From a checkpoint of a small masked image model.
Model: 6.99M parameters, encoder arch vit, encoder norm rmsnorm, encoder activation gelu_tanh, decoder layers 3.
Data: 90422 training examples, 27.2 epochs.
Rows from block 2 of the encoder of a small masked image model, named by matrix and row number. Rows with one number belong to one neuron. Each number is 500 + 50 x the weight over its row's rms, rounded and kept within 0 to 999. All counts start at 0. Numbers have three digits each.
After each neuron's rows are labels from the 100 images, of 14848, where the neuron reaches its highest value: "top examples" is what is common among them. Only what is clearly more common there than usual is listed. The data: photos of plants and fungi (iNaturalist). In brackets: how many of the 100, against the usual share in percent.
# fc1: MLP up (encoder.blocks.2.mlp.fc1.weight, 1024x256), inputs 128-191
# fc2: MLP down (encoder.blocks.2.mlp.fc2.weight, 256x1024, transposed), outputs 128-191

fc1.729:519418535468620522540569444434457474379528480421463540608615515487561559462495545397561516499490553525475549491540410452438522488488525551470521452541510502468516426463496503509516616626525560
fc2.729:542500528479570483520457490426565509432491435516537540472439456507551548563465551501506529396412444528495558502481527501462473562492440440533557503454449474466477548441482509458385520495527504
top examples: class Liliopsida (25 vs 9.6)

fc1.752:545491548511451525409553434519440556505401453520517533509591460475526367510407537514453487441504472361524529452472564392542511490510515474547561474542413508467520464466511473459509502475580519
fc2.752:503606495481457474458623546451514501546491455553512531417424514502407579504504521534664384586422505490504498473495491527537488489577546513524416504406512492577383542449462527529518505552552535
top examples: order Asterales (28 vs 11.1); family: Asteraceae (27 vs 10.7)

fc1.87:521578473485520500588492512519528483463538503449495401569443581529554524498499574511419572481397510591467509456498518473533410437531510475515444507483441532501489475646487447530517431434483438
fc2.87:472464529492546514508488566519563486468449515411542462567490480549473516529440510467569534375501429476516509510462517546475537506474611596521529502513566446485498468575424463480529598446462504
top examples: class Liliopsida (28 vs 9.6)

fc1.177:535519568478485562511541497556518474518406479493499494579485502542492480452492554555384446429459497460427538444547494508510523593448412440515494456525524460421460479528583515486524569435501462
fc2.177:443520520485533460526481466434506516508542482503541605446573503389498502567482453631596556519516478398454519500522390473450462524494410548493560453495447561515584533497431501486533464531585507
top examples: order Asterales (28 vs 11.1); family: Asteraceae (28 vs 10.7)

fc1.505:430454526458460484465468516552602519518485452435581458510423536442477524513454341524534465525464548484507515468489525497549581461546441436477464524619487532506414548458502465474573568524509529
fc2.505:503499522511490517495420489500495554513412464495482440426471531514514553538450410458521530513434471589444486479495454376535479393491469583417486424524469500452517557470433553472492565433543516
top examples: order Asterales (33 vs 11.1); family: Asteraceae (33 vs 10.7)

fc1.392:503433634546531522501434561490658501560404434447509543519514460506539506432547460561523444563469472376437466454431446421496452498466517492598590512526529440586501443472492508554457547514481442
fc2.392:493542505537465563441514547423504464535538483519513443505552517471558437529408498518542390464511463468482523460488490581534512446547415375387468607477461570482535502564445490532481520509553470
top examples: class Liliopsida (27 vs 9.6)

fc1.367:551478561460604466521413524487473527394534482598509551531478408576422579505543486437535491499506493383510631504526448433523470497495471455415613474504454529478520605419513461421571496584506487
fc2.367:496450472544504480479474614476585489482462442421467422518512479490545478479477520524539545529490506530324476440399515479529428438434496547505535447560602511473493511549460447454491478461434416
top examples: class Liliopsida (26 vs 9.6)

fc1.391:452430508427510612444530429524481502495485402589528478456437559500487595400550497489493518526447441524537503607440485501528465523551515488493437456471459506633525523473534516435498483580493540
fc2.391:525585465540494485477479528575499498501484470492526441467536520504501524521483460513488439483493530527496460407455542458437595497367478585474478570539604535463520570467506565537530493445558506
top examples: order Asterales (30 vs 11.1); family: Asteraceae (30 vs 10.7)

fc1.253:478520493455556460463508510529528562509508484507510457499462492498481483517546475583503466439513463442464513565418522499582511474431572550488505589578499510514403466523513447384581662475539463
fc2.253:490601462515500443398501457536517563539417453520602532431479533469526530524506450516586501448487493504457580443485603446607444488470556616442515382479561504501404477525419466503497590465501452
top examples: order Asterales (33 vs 11.1); family: Asteraceae (33 vs 10.7)

fc1.467:483539511547547544487391561425471502465519523524526461533507491509459572619503527481444554548592531560507569617490556435478425415483499545469545574527466543492366477460487502420547432529477632
fc2.467:440490439555547562554555501456594524465519511462569573516405544558526475571469545484507489454441530622532458527569484485526472481522479492503527487449493526491487470497406593449453538524448481
top examples: class Liliopsida (25 vs 9.6)

fc1.701:519606506426521461498604482480485522406521563492423475438541505544541447576498491482390443452481535563505479487491459526521491473452496481520535598461540578487526534528467499382511529522549476
fc2.701:512435470483522674528461455486502395498526545572518489492531458502486532533504439495509487497563447532430466438547449541471494609469536513496431552486484408491587464548432465496516549573466510
top examples: order Fagales (28 vs 3.1)

fc1.55:525536473478580517521520535527518441494494522478508436578524512527486468462483547441377531477558436492591482390557575499508474464498531449469463518491607511559501535554524511523511510550507483
fc2.55:627544495429521511599553546424526484430555539575440571524533498557549548513472488489539474408570419568494506576510483470452534544512506448517557491489525475483526523561450502474412426501484468
top examples: class Liliopsida (32 vs 9.6)

fc1.643:436519539386559497483565532516563531527544525394517433425480465484561495406502479518488551500396513449538499481489484543525462561510538572528464482558407559549513524496546436474575507514428611
fc2.643:469447531546567482483467435510577477427503486671484547466462534520500451546560518549509479472529523460457410554500501469540478481550574582537415422509538482459405520484444525469502520485513535
top examples: order Asterales (28 vs 11.1); family: Asteraceae (28 vs 10.7)

fc1.63:569512504554501600493559495469502565581439494484521502493449510542480428433585367379475534606463468506471591455459403478594547505488489435489427482518510407508459418505446431445493491484445459
fc2.63:405485503479529560460494545542468462494535510569441505529408498611536536539457563476523458458548472542571452591460519545515524556442490630544549414514443524446491510447490553516476634506547461
top examples: order Asterales (38 vs 11.1); family: Asteraceae (38 vs 10.7)

fc1.242:469503471465500467509510501516458514494564502525500478452553389527483518431489448542560530482457553419432510499483569513448443480517514436484429477501405512454483565455586479481495470503482452
fc2.242:576488422510457641574467557448549515407512573419546483586497425518441542561515493483483577497499446461543504546525477495446512560551464476490518585493558512445600454486519447478540558609538456
top examples: class Liliopsida (31 vs 9.6)