Weights of a small masked image model.
Model: 40-pixel images, encoder arch vit, encoder patch size [4, 4], encoder layers 8, decoder layers 3.
Rows from block 6 of the encoder, named by matrix and row number. Rows with one number belong to one neuron. Each number is 500 + 40 x the weight over its row's rms, rounded and kept within 0 to 999. All counts start at 0. Numbers have three digits each.
# fc1: MLP up (encoder.blocks.6.mlp.fc1.weight, 1024x256), inputs 192-223
# fc2: MLP down (encoder.blocks.6.mlp.fc2.weight, 256x1024, transposed), outputs 192-223
fc1.334:485514499528503496512458590523481521530515516488497494502538489472521481490496489499476505533474
fc2.334:528487569519502469532486507527451491524487549592355464524545492499506537535546497542498503533469
fc1.335:432467502521525561489541497596497535433499483463593465494482491466525477434474476514537496473565
fc2.335:461461478528543527482497519530532524544501463444535416523438502492530534602543537542433463495536
fc1.336:521531437538436460492579503505438549490501534522520496499502506504489545547584468522454517434504
fc2.336:467549484539532548444503522434530467535521599497416510584515463541504465509473458399529469471467
fc1.337:532493533558511439562533488452488494434483556512572451434490503442509478471521502567454505525576
fc2.337:475457518500544533437515466461480556514426519515498480494585473506432489495530584459446521523465
fc1.338:515505480446513491500560434523489516501407498461578508434548474470510504429539424498499522458467
fc2.338:519507527507449511463574513441483528502463472524451452524496570469519473470480493436535482590523
fc1.339:584440465526531471505581476506497504481514556473521544478505472554567489517497523517445549434497
fc2.339:486468507525501494484560456533437504532525438476562555483592530440505510407461485476477488427482
fc1.340:508461537498437573547495499433474470515612524499516555586513478542491507430486551522455461514501
fc2.340:460469491512500477523546505529456503496546499442489507563512510501543532490431517537447498529525
fc1.341:544544466555485490519503609511485511479517470454561524471565539456503464535494510610526436433489
fc2.341:403522489479497527481595464501527466553447539455452492535518500444433545486511544504528547494514
fc1.342:553558455441517554527490519464449459491498445424532523534553505481458486486527522500462446464518
fc2.342:409444589492503547478497491568513472500514468549477594515345550502423517459522480513511571525477
fc1.343:471470467485456518546508520542503496416490498435537490554474506501499456531546551546536439545499
fc2.343:553512507540575470460423521466496485526394531506541540505445521474526542547522451438465542409408
fc1.344:458511444431468497569559451497501527494550392415501492513589431535529475444472496570511441499560
fc2.344:486495564528471451499502477525474497452489519511433401567545611449483471494468534450541442486494
fc1.345:535518522538522411534523526464544501507506522447521460490565495533544477547450532482510485440461
fc2.345:515518530459466539481534432516421497445399553572528512433540542543459500447461501490532458464493
fc1.346:526573507428484522458473526554469507474565500486513531457536462523536522530522518468507541422462
fc2.346:501465464516478495472494504467498486437469452497557494527454475515520554526542457540495496509493
fc1.347:486499519581431514511512507525510505535523553442508465529462497530490464518454495517495540496460
fc2.347:497510484504497491477485504544513453495474459452572508553524550426548532493490493505547474424535
fc1.348:539522571517494465496531516462430515483519563482513491470443527480483528553550531517515463478498
fc2.348:535469519534452497465549564477537544481376493489451479513505524503480547504476550496449506484614
fc1.349:534469500452526572502532467482521477555473525538487460479471481435477515537497547523406545556503
fc2.349:531520489466504546497483509467491528558508446529492482515479459474478514596504531525472452527461
fc1.350:461537451547459508608492458509523509529546507486506440458433436467503477430487467463470499508480
fc2.350:471446551502482486594469514526527467552552469475489547502492522511477495455490488556560509477524
fc1.351:516429488507384511553528428510459473528560549478491423474455542505473517554524455569521501474454
fc2.351:501456482552511476505514453523488504521544513512418542533521497492494442462467452507442539470543
fc1.352:573475544454507479528446462498493548443489451487463556487525497561535439553569480430468478487459
fc2.352:538582504505489508547587492538490519431513476489511454383617493484493542481522551498439462508500
fc1.353:465596484463477488474440500496517569497529528494516499504522548551523499467489531454521453601496
fc2.353:491512511580524480465439494464550447549512505476481490489553454517439465432496491490507485471462
fc1.354:516519535506510529511563531527514466453479458440572524471483476495455509494481540566619431454486
fc2.354:495497487479510529482440480486426573472579464469525518495606517515528512438504512490491484547504
fc1.355:520505512481511432520496500475485473532477457409620476474594547458487536495491572588565515404497
fc2.355:526490545486492552594482569465440477468535459531465569531463516457478431494519481469427540561484
fc1.356:530457492444505507521580428522498551430502518477562481506424523515529516532544561515516522484466
fc2.356:519463477524470426486435448511592515466576450557524511531496482497419478535525537455485500565455
fc1.357:504457483477514488525537527537462538545538535473465496546484499478531459544474457552521427448538
fc2.357:497555509527464471527569500550534558499492491476504450479465479501545553523436578529411518505459
fc1.358:511515561437492545470562444532464531521489502491474478497482480537488508477441465500529503438529
fc2.358:453516448484462475502572496520606489543462546511576537502508531558504620495495533482521537485503
fc1.359:544518441548558505521509612558549494487476493471522517508418484470495546473553524488493453491516
fc2.359:486488563464485503562530492477472501513474599533461480515534439511538524540433414564465513461454
fc1.360:508463497574481524481536505504509477409551520451512606544498536472497523492404479538550505532462
fc2.360:492475563486513540502534446508496505520438508511525531527417505530495502501533506578514538545426
fc1.361:452506477531499516481491565486539661477524481554495505433502460551523482550540437471554520510526
fc2.361:564535459514491548543496522460512475452541500548542569492568530469510489457508462535519553518457
fc1.362:501510452473449471584525448554502468503510551555508564517514569513395483458541488512489484473468
fc2.362:535529485465425545484522464523521482481578565557454498497552468504535491513483510467569386511467
fc1.363:546457488444514485540524509522476538473462433522541507445536508514549482509513435573484551485456
fc2.363:542461549477496495470558540424527471515500462455464505504487555537498518473503444472503469532509
fc1.364:512486577496440523496505498516501530531463529523558504492460561517490486488549520476440512443498
fc2.364:485634509497504463474481498549455427477531508472487501486534517493467511530461516464556512460487
fc1.365:488500408525441501515494511423457437546509584493557532464459505520445511447556530478457444462518
fc2.365:514553510473514466483477477530530499540496533513480434462501465466473511528494519436459502486446
fc1.366:481550455487505520483488464566492506478554446491513547477504460433590478462528519512529477416472
fc2.366:535469485480510434436538570463434502538521466441483492489412526645454477554478444515391474501561
fc1.367:440449521450564520457497553536478493530505585478510505453545518520470521621444571577534512510417
fc2.367:469479529434522539459504489494468452574487516495504486536446623513554455522495551553471555514504
fc1.368:536551463505499491434422479621453466487476503470500500547454450510468534449453576542538498484481
fc2.368:553475556501533467475504554478506461478586504533561503393513535493402466496478430504535486528519
fc1.369:499460561532517489538443435554526579545545447516476521496514539533542456507471448496574497507519
fc2.369:515583561423496494507516486451604496429475503536479500525450479508487464482506561473526448493468
fc1.370:492551522501524487485515502496557498456526533526471518487531534441565445542527535582554470504435
fc2.370:509478512554480464522478497528538535524508460467480476490531429498554505519496443531498530537573