Weights of a small masked image model: decoder width 128, 90422 training examples.
Rows from block 5 of the encoder of a small masked image model, named by matrix and row number. Rows with one number belong to one neuron. Each number is 128 + 32 x the weight over its row's rms, rounded and kept within 0 to 255. All counts start at 0. Numbers have three digits each.
After each neuron's rows are labels from the 100 images, of 14848, where the neuron reaches its highest value: "place" is the part of the image that holds the peak. Only what is clearly more common there than usual is listed. The data: photos of plants and fungi (iNaturalist).
# fc1: MLP up (encoder.blocks.5.mlp.fc1.weight, 1024x256), inputs 0-85
# fc2: MLP down (encoder.blocks.5.mlp.fc2.weight, 256x1024, transposed), outputs 0-85

fc1.257:125163192089131146088153112129144086120183177080123124101062136158132116139148028122142142167151103123113187134169144129118194117123133110148093168086101076127103083114095143069075110143097218143128143157112130021157144091070111084143087171089111105089138069
fc2.257:142154074128123114167205106088137080112093065129150130188118107105140137106189126106148118143125149129083125114108088099181191051102097140125157098088168093134119123173107149144072089168114125119096163138165096168141158152128118126169102080131117071206125120
place: bottom centre

fc1.664:232165124100112109106186149141091109103152130186126147126164065137042155073103116123123190117145132130145130121128169155055151146149168114150129138105072100117163117118124176139082106131112137121067123118146127158057144129132120149117120131173133149123149140
fc2.664:088207103158131149152107116096144138132163143064134158148122212178127112151058096097122124201116112176105130115099104137139171154127118069153158168094111098182113102100174130084137162162121187104153133128147106081154140128088157161156123117130152074141192170
place: middle left

fc1.299:188128159139150097119131101105100072107100118120157148064136190135066093075092094150095133149135158073105114115127156119087085076149113134189096171094104131159104137211139177140111074111130121143106172084071147083189138133113170080135111107129104115115140124
fc2.299:136156112105148166171107104153121146121118151095101087145107115064161200136105125099131187186112107188112072138129160112114063089117141132138114123182135192160146129118157158203132138120147109144097150147108144126114127127152114115118055175145104106152102118
place: top left

fc1.311:142097095143205153155149163148118098146095118171125156109146149159079098128076144147107151175156150126125161118195131135177111141149185102157091122141119093107124066149150140109138044174113136109145183198111167130129107097175164142119192104172109131115130154
fc2.311:107166134134160146103110157072176110132155145140095103117211104177124150111170120140076111136179118132112142132099114142123115052145088165111117143101162121155102095084145120102125134113075120092189162130110108113123193137143104107069142174079116150181117105
place: bottom left

fc1.267:091114085119109137099158114174110097103163104053149160173096175213166151144130142161158195131187134120139066119112116170147169180127111104127143159176082108119107161117129171117136142163177144118103119143091132126138150185143149096122142171111083194125113144
fc2.267:146134174165099131144084169076135080124093092147161116094130087118079150137116138081107125072046082158096146157111118096167129081169123126132124106064207126080051134201114105130166118135088166160111117150103111145187135065057107107171096130167153155093170117
place: bottom left

fc1.417:142138146133124163168176128108155093173173162068110157130100131191121100149115078114093084089135149110119084165165162159186186096167132144096104108105109122086104125085083181101073106133153117117120085158094147039188153103075147126064132177142113157098104087
fc2.417:090153075110033093174166146103148075120096107133140126131118120140114116105123073159158138165144112160087116138109100092121136065129174208170167092126157109112100119106139138171122107109121076105116117136103105137193127166211086079146104179186162150171121137
place: top centre

fc1.87:176105127125044146150127181149114097112126119189129154188150117118154120139096069096149194122131129095122168132133102137142158163107140109136114070163106120119148125150150080139126135171087134113173105176172143111140153084190179125149054140098078078211143090
fc2.87:064149119137104131141028087194102123130132111134197100060121203203109164159125104105097110133150158134098131175121145091146086138123111096151087117084167123134157093129114150106163102162153114138102142176084131133190111125111096129104140138122144135198173121
place: centre; middle left

fc1.65:137164130172145135136200148154106114094124120140100117091158111112083138095053083088131090099099112139153107147123075137087132119167133177130166076195136106113135116126111140171102099110054082141172128164113153154105098074102126161192092117136094152174133084
fc2.65:121138146130117132127083138098141114105152116067114065155108082143073094143199155151159095104149098125136113099149161127127088164140117087140083058143069112096171167171110183083138135073153140166145147065187149112128166109162103098080108110094126149096131163
place: middle left

fc1.77:152135122126117121136129156071062126123116168138147112077129188156116145127141157153157172139154137139140154170121176168146154148061126175106140126106140122101145188131118102152123139174110166068113124132159175149096109072151158121111122133091130169150150169
fc2.77:102099154177107158108134120118092118154123155152195113134125137165163179123123141165115089076162129124148162165148116144137179085132123128156090150154071119128195100100077102180094136103109104193125138089152105072161148198083155185123139096132085131111110133
place: top left

fc1.288:105167144211106116156123133172121095101158158194171100157157174114114137114128112127152089066126127174087108122115127148144137087088131193164142175097130140142105133152159109053162148137124130111136199154111181181131107140139124103160131179093148168117139072
fc2.288:124088101124159153113124144113127109122104197181131151055210105140111168082115172133153146202105183153132181105049100204185121190111151050148154091145172121113110135114101096149114127107122128077124137062148091118115110125095119138134113071109148170099122169
place: bottom right

fc1.223:127120151150130130090171108188135105135182144129180118113151085144108172169132106155167169183141139117073123119133123139172170174114158075089130111086152171140147183104103198134149174159101127092101116137143116141068149153083088082127148112115076121128105118
fc2.223:126126106103112101153136083220086123187099149123119168101103154128152147144107137161205117111129133133195211095096119167107117135123159180101125127129113143125132123162081136124110096065159118118144154091118081127216137138145136106091119139111175131106125113
place: top centre

fc1.105:129126086117111158141126074086096080157166197161091152109134145139178157131138129114161189115177122118134110151091097131113124144211147167172091046084055144120095143165118081121101104123085174138090124111121083094091086133151141186136120116115133081118093153
fc2.105:116200139091138112131157183145126167112135062113080142108147045126118122111081136186130156174125155159149135136123150128113088131122155148141163160136118159124139137173077108152089118110146128152110163145188145121087114179108175118107159132151073100092143075
place: top centre

fc1.298:129115170127131185136134140139055137113120085137107181136120085093133152177153121145118110162125122106139154103152157105105105162137095165106144116131146103130122107081143107083109086168112199132144133085139113090172184092140121158061138122106183119046083102
fc2.298:171135157088131138121099100132077141144174117121103147155138102094147175128075124125173126119112060138148120155141109069125110115166114123097155094118180107083145103091157115106132123138106161118143112127173132132170152171177106200110104096136229100073161106
place: centre

fc1.672:117126135106158140083156146125090088044125170155159165064127152071147158110128089077074072170142098098118118062103122116127127111127115152134189137153166066135134160084094117094087089117051144166141180141116195169135134162101105160211120120083140130138129141
fc2.672:123073085162101102176133128174136103127165103086123163085166100083154171179133196135098141159166139185156149107069113124052112086132039091161143161103173121108099149127121123090095075205166112091129141115149118175092180091113091146116084124143115150120111096
place: top left

fc1.582:104106144129123139121082152145185112118095071105108167091116127123121105105102139154127120105144071083107106173105085117124121069159135112119118125171067091147188132132148122134111136157086147067158173131126116122165116129076129175197137124202141098208171123
fc2.582:164158084113155154097166111083184118127163132108164073151131131144097138142065139128131125199149112114073160113124072116141158114156166161088118138120082141129102123131097137107110094098114160088047092085161085111092149138151119138176101118051129190132091155
place: bottom left

fc1.467:121172156114152127110206093147215129127089091124122163085136147105087086064081057078142106114094131116168106142134129141123150079071164134109123156153161143082104082131134130169083121130086119198114084124102082149117118135079131057159103194155102156190130133
fc2.467:099127193154112122175200120116113144136179152118154135102060173074145120120106152129183116156149116147098097139111164137056133126119077167183174101119135089148109181176146144137179071143156162152113095148100115127105138153175084129156159163047126126164163177
place: bottom right; bottom left

fc1.104:106151161138072071110129160179086123039120078167135069164166114159144152148166139105137163122162102137166128057144145122170189101108101141133108156150168164081068151134152103103108118152065119126139155115172151131098093102131106163115163207158082114144118154
fc2.104:162121081149120121087182062100079147150150154142148132106175106101189136116104143102051152110074173126124132120115101134072126127157076126112154104167096137107125146123097085130116107061191058144096178161146167179105130107135083136090102124130091085146188085
place: top centre; bottom centre

fc1.618:125065125118119064124186139129137180125103167167110131156084154170152089113119202137112119089123151121163100156125148091161093083126112170118132157111134108110108124146125085108131149170146099106163115112115142127144170083161122170097097116144088141056114073
fc2.618:149123120123166130109096157147104098144058117082060114156085167106096106098163141131144142110149138152124085093122105155099167200165152114103145125100079128068133137134167167124156140131107139178138148161102133119135112137093123126198141135049139114109091101
place: centre

fc1.236:156123120152143086088153114116159097145097159178185097152095149146104129125189117142108153194127170106134173130199143145163174108094168098115122137146060117130085134108104118143144159077113116129088129162107141111142156159100111092131109115121086123182116125
fc2.236:149173127159141174174133113125143166122170150134127135101136109147119110150120129186150141118119122112105158101091123089162139097139128165136128074093154165129140126176167086089144142127122107133127096086134121115108123117103150116138171087144139105120168138
place: bottom centre

fc1.481:151152145110127153131167134136097157101113195070164123149132117112144090121117132163135134150093172097158132109071059112120127141120097108191136127115061143107125164138147093125141108160154140055117131155107136128090132147091112168127161149123136120099127117
fc2.481:174180114135122165147159090145146128132116080128135142103069160155102141177076103109082060114117077143111160153113142125129140135115116149152120185135120096100150138130127096164133143152105115110135171174114162149090135117082054155109186161122054139067168137
place: bottom right

fc1.201:163129104122132183119094157223133096142109104094071168104181144098132081172125178147124088093105123139181173106119132131149149153122154119097126145103157127076123139144074134136095065096070093090186165197117163170141131165113084152138138124147101159125104153
fc2.201:141132105089142116137100121148187129141207118091141160156123084166116180133083162134119119128100121084112109109143120095140179107124121118084154109124148077129203183127131142131181149125110129115097074169107175145131115132098125156175144076193218158157136130
place: bottom centre; bottom left

fc1.263:076099124137168113120124117128162121155114067073180143105155123144148126096100084150157128110135141206142091128067146180037138079147113107148070143098153092173152062130149098141107160111163140115138171140144139151144159062088114094097068129127131190121049143
fc2.263:147180144146110099155165152152135138047143136104086100187103097119086112110116127165107148169139115159160138092147146063103157083150178103118179127120103070140103144110157115149123150158142118147126124142096173101149120137123128106100114185118118119135153127
place: bottom centre

fc1.331:169105134191141142159078160127170075092106116159139130111133115175149158066130115088160122147109116120145115130117110132121127097102154106160163094148095118157098118147137111143137172135107062105090080133124203126128152131126170115181126127149140108096135085
fc2.331:124189115135160164139054102172104126130100131131124133124158120091185146117142181192182140114137149106150219103132104132079100127052157153137157183060145072107167139075131109093131138146135138040164185092172148121115128182110149143113094059129132129105146188
place: top left

fc1.0:134098106125119117083102185194141158154135185125153088189141115121071148122144080157100149146201193207099111139108132169162110105112070106094230123118142126153164135111158092137089106156121135109147143107107142127063191170120144110147116078124107129124140122
fc2.0:164117166137143130178152153089114143117152154136129131074129179185160119172164074169190103108131146131114121145072172136123126101137084146097187146135160076201108148067108101090189143099174208128058157076133142078172169165147102115136148140106093127108108146
place: top centre

fc1.642:191083159168083133150168154177185108138132139166164104089166177109149173083147093128088161106117138074122151064139116135182107072117150113178092101176131113102128116116101146159111109091164058134078081131081159189159179128158124092170102129132054104152082138
fc2.642:134077154107100106110177135147133106181141155081135129209119113105178116146140158088144137156150184105122145176126136139139126140195111154146074146118132106127183130127110112086108149064071124153113127128141107143111151191074102164089077091078136130126191126
place: bottom centre; bottom left

fc1.741:140150119146118148140065150131135081150109126084104112177116172033122126117149156099084132145156088190143136141107168143121123124150113102145181144166126110167119078095134173144178161089104114165132147080172114135179085157070139095140132151109061121185100110
fc2.741:145143159121135129133123171069166162109118143068179139150166086117113123140129141105102073182133155136101097186153103138162141080121172066113100112128102147075142104139097086131160127121127097092100158176114079072113155146202141172057117165185123162117100122
place: middle left

fc1.22:067120051129199185168182138101161136119125074153111079097116140135142119131139095150144170087198063144130083118114153130142140153114118163116116131059088144098222105159081177090153146124163187120075141118129182098166160075170153136170136118160165159130130160
fc2.22:102160087122154174111135075117227126150098169100104119119143143179077099158102194060132146142145121177102185138126132078169157165066129226118089132129117205135130104117076146102164124142220163067142155109137136098153163147137160149119172134147129103131100133
place: top left

fc1.190:196138100122149181173140149187136134110138113060148114147128150136114097117179132141124128130100074052133148125125091187124192153134099163175122118120117054094159121186084146124097121169166127076109164166111144063114185156080110098140103103153178148103129102
fc2.190:097070143136077131094175102079184108171142106149151166119122175160122089122144140141120088105124115116095169140127186101130110155119105147121135182129130146143126132129137081159101115135096085130147138088222111157122159097160214151132149034168115137117183132
place: bottom centre

fc1.136:098083075071133147072134155089103185090128156151129120106098143126096112173176175173118131141082094111094101135151110156166130127026173148081152168046143089137132139085136083116105142128123134114082095157151140119145145104077122098170122168082094093077118096
fc2.136:146169121190121044179099109133126085181109137158110152115144168155162164162199147129089169124173144132131152172108139108158138158196196092145113158149118118147146175094157099158138171133116124087164155079117165109081090120176121117200081165104122062165115125
place: top left; top centre

fc1.420:104109180118129185195125134114146089113104085194126083177120109149094110115149164116102148172123116143121152149113139110131148150122145188095095160133147126131131186128084155097061119149129141099108164109108139112198116135104133138159138143122171164133063108
fc2.420:106137123120129102116133131149155169131175124063139108110143112112119150054129104072102157117165146104061138136127169156155059184171112088122107139126149146163086096153154108135149137205127104133116128095144104159100162112133174145140142116115147143130191129
place: bottom left; top left