python train.py --model="masked image model" --dataset="photos of plants and fungi (iNaturalist)" --train_examples=90422 --image_size=40 --crop_scale_min=1 --horizontal_flip=true --translate=0.12 --method="mae" --mask_ratio=0.75 --loss="mse" --encoder_arch="vit" --encoder_norm="rmsnorm" --encoder_norm_position="pre" --encoder_activation="gelu_tanh" --encoder_mlp_ratio=4 --encoder_head_dim=64 --encoder_fused_qkv=true --encoder_bias="all" --encoder_qk_norm=false --encoder_parallel_block=false --encoder_inner_norm=false --encoder_drop_path=0.1 --encoder_patch_size=[4, 4] --encoder_layers=8 --encoder_width=256 --encoder_positions="learned" --decoder_width=128 --norm_pix_loss=true --decoder_layers=3 --init="lecun_normal" --residual_init="zero_last" --optimizer="muon" --muon_scale="match_rms_adamw" --learning_rate=0.0028 --momentum=0.95 --nesterov=false --orthogonalizer="newton_schulz_5" --adamw_lr_other_params=0.0021 --max_grad_norm=3.0 --ema_decay=0.999 --max_steps=9600 --batch_size=256 --epochs=27.2 --lr_schedule="step" --warmup_steps=480 --weight_decay=0.2 --adamw_weight_decay_other_params=0.05
Rows from block 2 of the encoder of a small masked image model, named by matrix and row number. Rows with one number belong to one neuron. Each number is 128 + 24 x the weight over its row's rms, rounded and kept within 0 to 255. All counts start at 0. Numbers have three digits each.
After each neuron's rows are labels from the 100 images, of 14848, where the neuron reaches its highest value: "patch colour" is the nearest of a few named colours to the mean colour under the peak. Only what is clearly more common there than usual is listed. The data: photos of plants and fungi (iNaturalist). In brackets: how many of the 100.
# fc1: MLP up (encoder.blocks.2.mlp.fc1.weight, 1024x256), inputs 64-127
# fc2: MLP down (encoder.blocks.2.mlp.fc2.weight, 256x1024, transposed), outputs 64-127

fc1.633:157122123118134128143155120115146155205124134168140149133162136108146097118128134142079164098125133186176167101106133118153113137123127126151109148144094102134077129151083084094097161101104117
fc2.633:083167132094106169103140190129074146105140094119104107095132121133113158123117138171133087125130137142140146159125145134102164136120109127089143111107163119112135141132157109118189126179104131
patch colour: green (25)

fc1.58:104124162116114123110133148113169136101095137128055178133120126083077174127137130117120110109123093110141082149113144162104151183123154105108111102090093150121084175128105121117136151105151111
fc2.58:098179095103150141148122128140121156142155124148107157172117122146181128122127106072161110131124182134074138159160132120144147111090120177124145170145142163114100142135163145134130053162157172
patch colour: pink (44); purple (26)

fc1.721:158143152139125112130095117142132098121183160126133109149128141139095129111140155158119131151112118127141172149113149129089131098132146135112149179134084102165121221129140144135119148107141120
fc2.721:113121091135091124093125162116149142122139128150143144133160081129172096131116119113160109163090144144121138119097123160155135156086115128147105137094130066100117140181132105111130153138129157
patch colour: brown (66)

fc1.288:119119126148138150120113145143121130142147114062124169148110134120159116108072130119093130135117130118073138128103145106171111117117159121099125115151136129096129088118102183094166100120126104
fc2.288:148122136142123171147154091108158101119085076129073127133108175149123116137107121101109126151125112130125131121144112130183140122094101117137139093168148107145120153145149141160153142146162161
patch colour: pink (57)

fc1.222:155147184120161112113102135150113205146125135099110139101147128121117101119077107119138134150115131080141111117125136095130119131112129139092109116123157147133093121149144138132111150121167067
fc2.222:128166115120083099119141118129143080166162149163161099122162147109151157137117151144100157122135147147140121134128088135155111127126112130087113098121147108098108129128148157082119136127157134
patch colour: pink (41)

fc1.194:149137118123159122141108148127135125119081133143134157128121132134144063129142132131143111088170093154140140103133126168136149149141092084134115125091136152126114161123106123111112093139152114
fc2.194:122168137125129102079099154139170167116088087103112121131120139147096108143151123113115169116151122147143162167122146133150109120143130115132136157124090116151101142144145108101152104087105134
patch colour: green (40)

fc1.50:136128102163117122124130095146140142142106166079109130126137117129135121064125169108130117122099127109182132143151106105093112097136105080122128124146155140171108121117138107109128088074096160
fc2.50:100162118170084147112143095133118148109111122124125136132147099142104102137116083134114154121176096117086142141114152131138102149127134148145173133073139115108132188112138150137147101172150151
patch colour: purple (32); pink (31)

fc1.196:103145161121106174121124122103102123148174159143112117146121112114149169137119127134159081138103121087158120104097135134137105126124164136106094131123101072093094122143138150123165131101138107
fc2.196:102148145163157154138159118164134192141155102118128166183125164164121096071101115113135124166171125100145116137137166142148146145144153127126130123116096139153124136162077162159106116171114161
patch colour: pink (55)

fc1.9:191096161148129168147127178172175159089138119073098151155169127082158103140133105143118140129102116145175123117139132118158166106114117123108121149137188133137139143104091171109145143108138117
fc2.9:171095137115110127140142132140160129166141155119142115116159112080129102129081157117131123090120142138099136130140092113181082086078137142141155150166092118133100088136127178102146137134117170
patch colour: pink (45)

fc1.719:142103157130092128151060106139144161144115170116120108112131155139092124148109111129143123139144124091122157091134168118073108125174127112133131146176139078145128118155126136113143088109170092
fc2.719:112165125074180161134110097120135105147165125127112113109111171140178118085154103162137108181158129122130130115170157138123121113118110133108087139136137112112134120147125129113097118166127099
patch colour: purple (29)

fc1.705:138130092104142132141085103140143140147148167113134120119131137136152137139111193120124149064168146134137107115138114079071128138136129086121137131133124139113123152132106125135119131137170112
fc2.705:146103134078123165093108118147132156100108115164103154140139151135120172099126094134162124122091099139099139145119154147101143116084131154108096121058117105116110112084094095130147150126153109
patch colour: purple (37)

fc1.410:147144136140146160133099118116100125145177142107124121105108147115126069122133125136126099131138123098142104163191192098129167157149126120080088122147130154120109120125152148119143136100087182
fc2.410:135115133140112125115163111115156145185120116105137197150132159120073178158097133149144130117145153149124113149110099108113111114135163087141108097142112104129122156138160110092136143147126157
patch colour: grey (74)

fc1.251:136096096148139155141104112162151097131162138146152188158137154129122119167112104109115145124129116141155100124111134130132140162146149126125135138111113137121161136130114126114146107149100112
fc2.251:123138160128145099099115080145185158140182118113070183128108132164119091124121117105183107071085166184163143126110169155141174162110129108107116125102147141128132117141151131131142114157113103
patch colour: brown (64)

fc1.404:137117139141151127157080101124117127152142157117118134113120131071103124130114160119126125087152123125136112171132143148058125173124114111146110138090131132156128155133092135135126111123147143
fc2.404:137116094085157142160103127142121122106153119159104138124133150136161145094091103113139131147127164135065174145137125135124133150103103140139121155096117148136104179127094105136116136124140083
patch colour: purple (26); pink (25)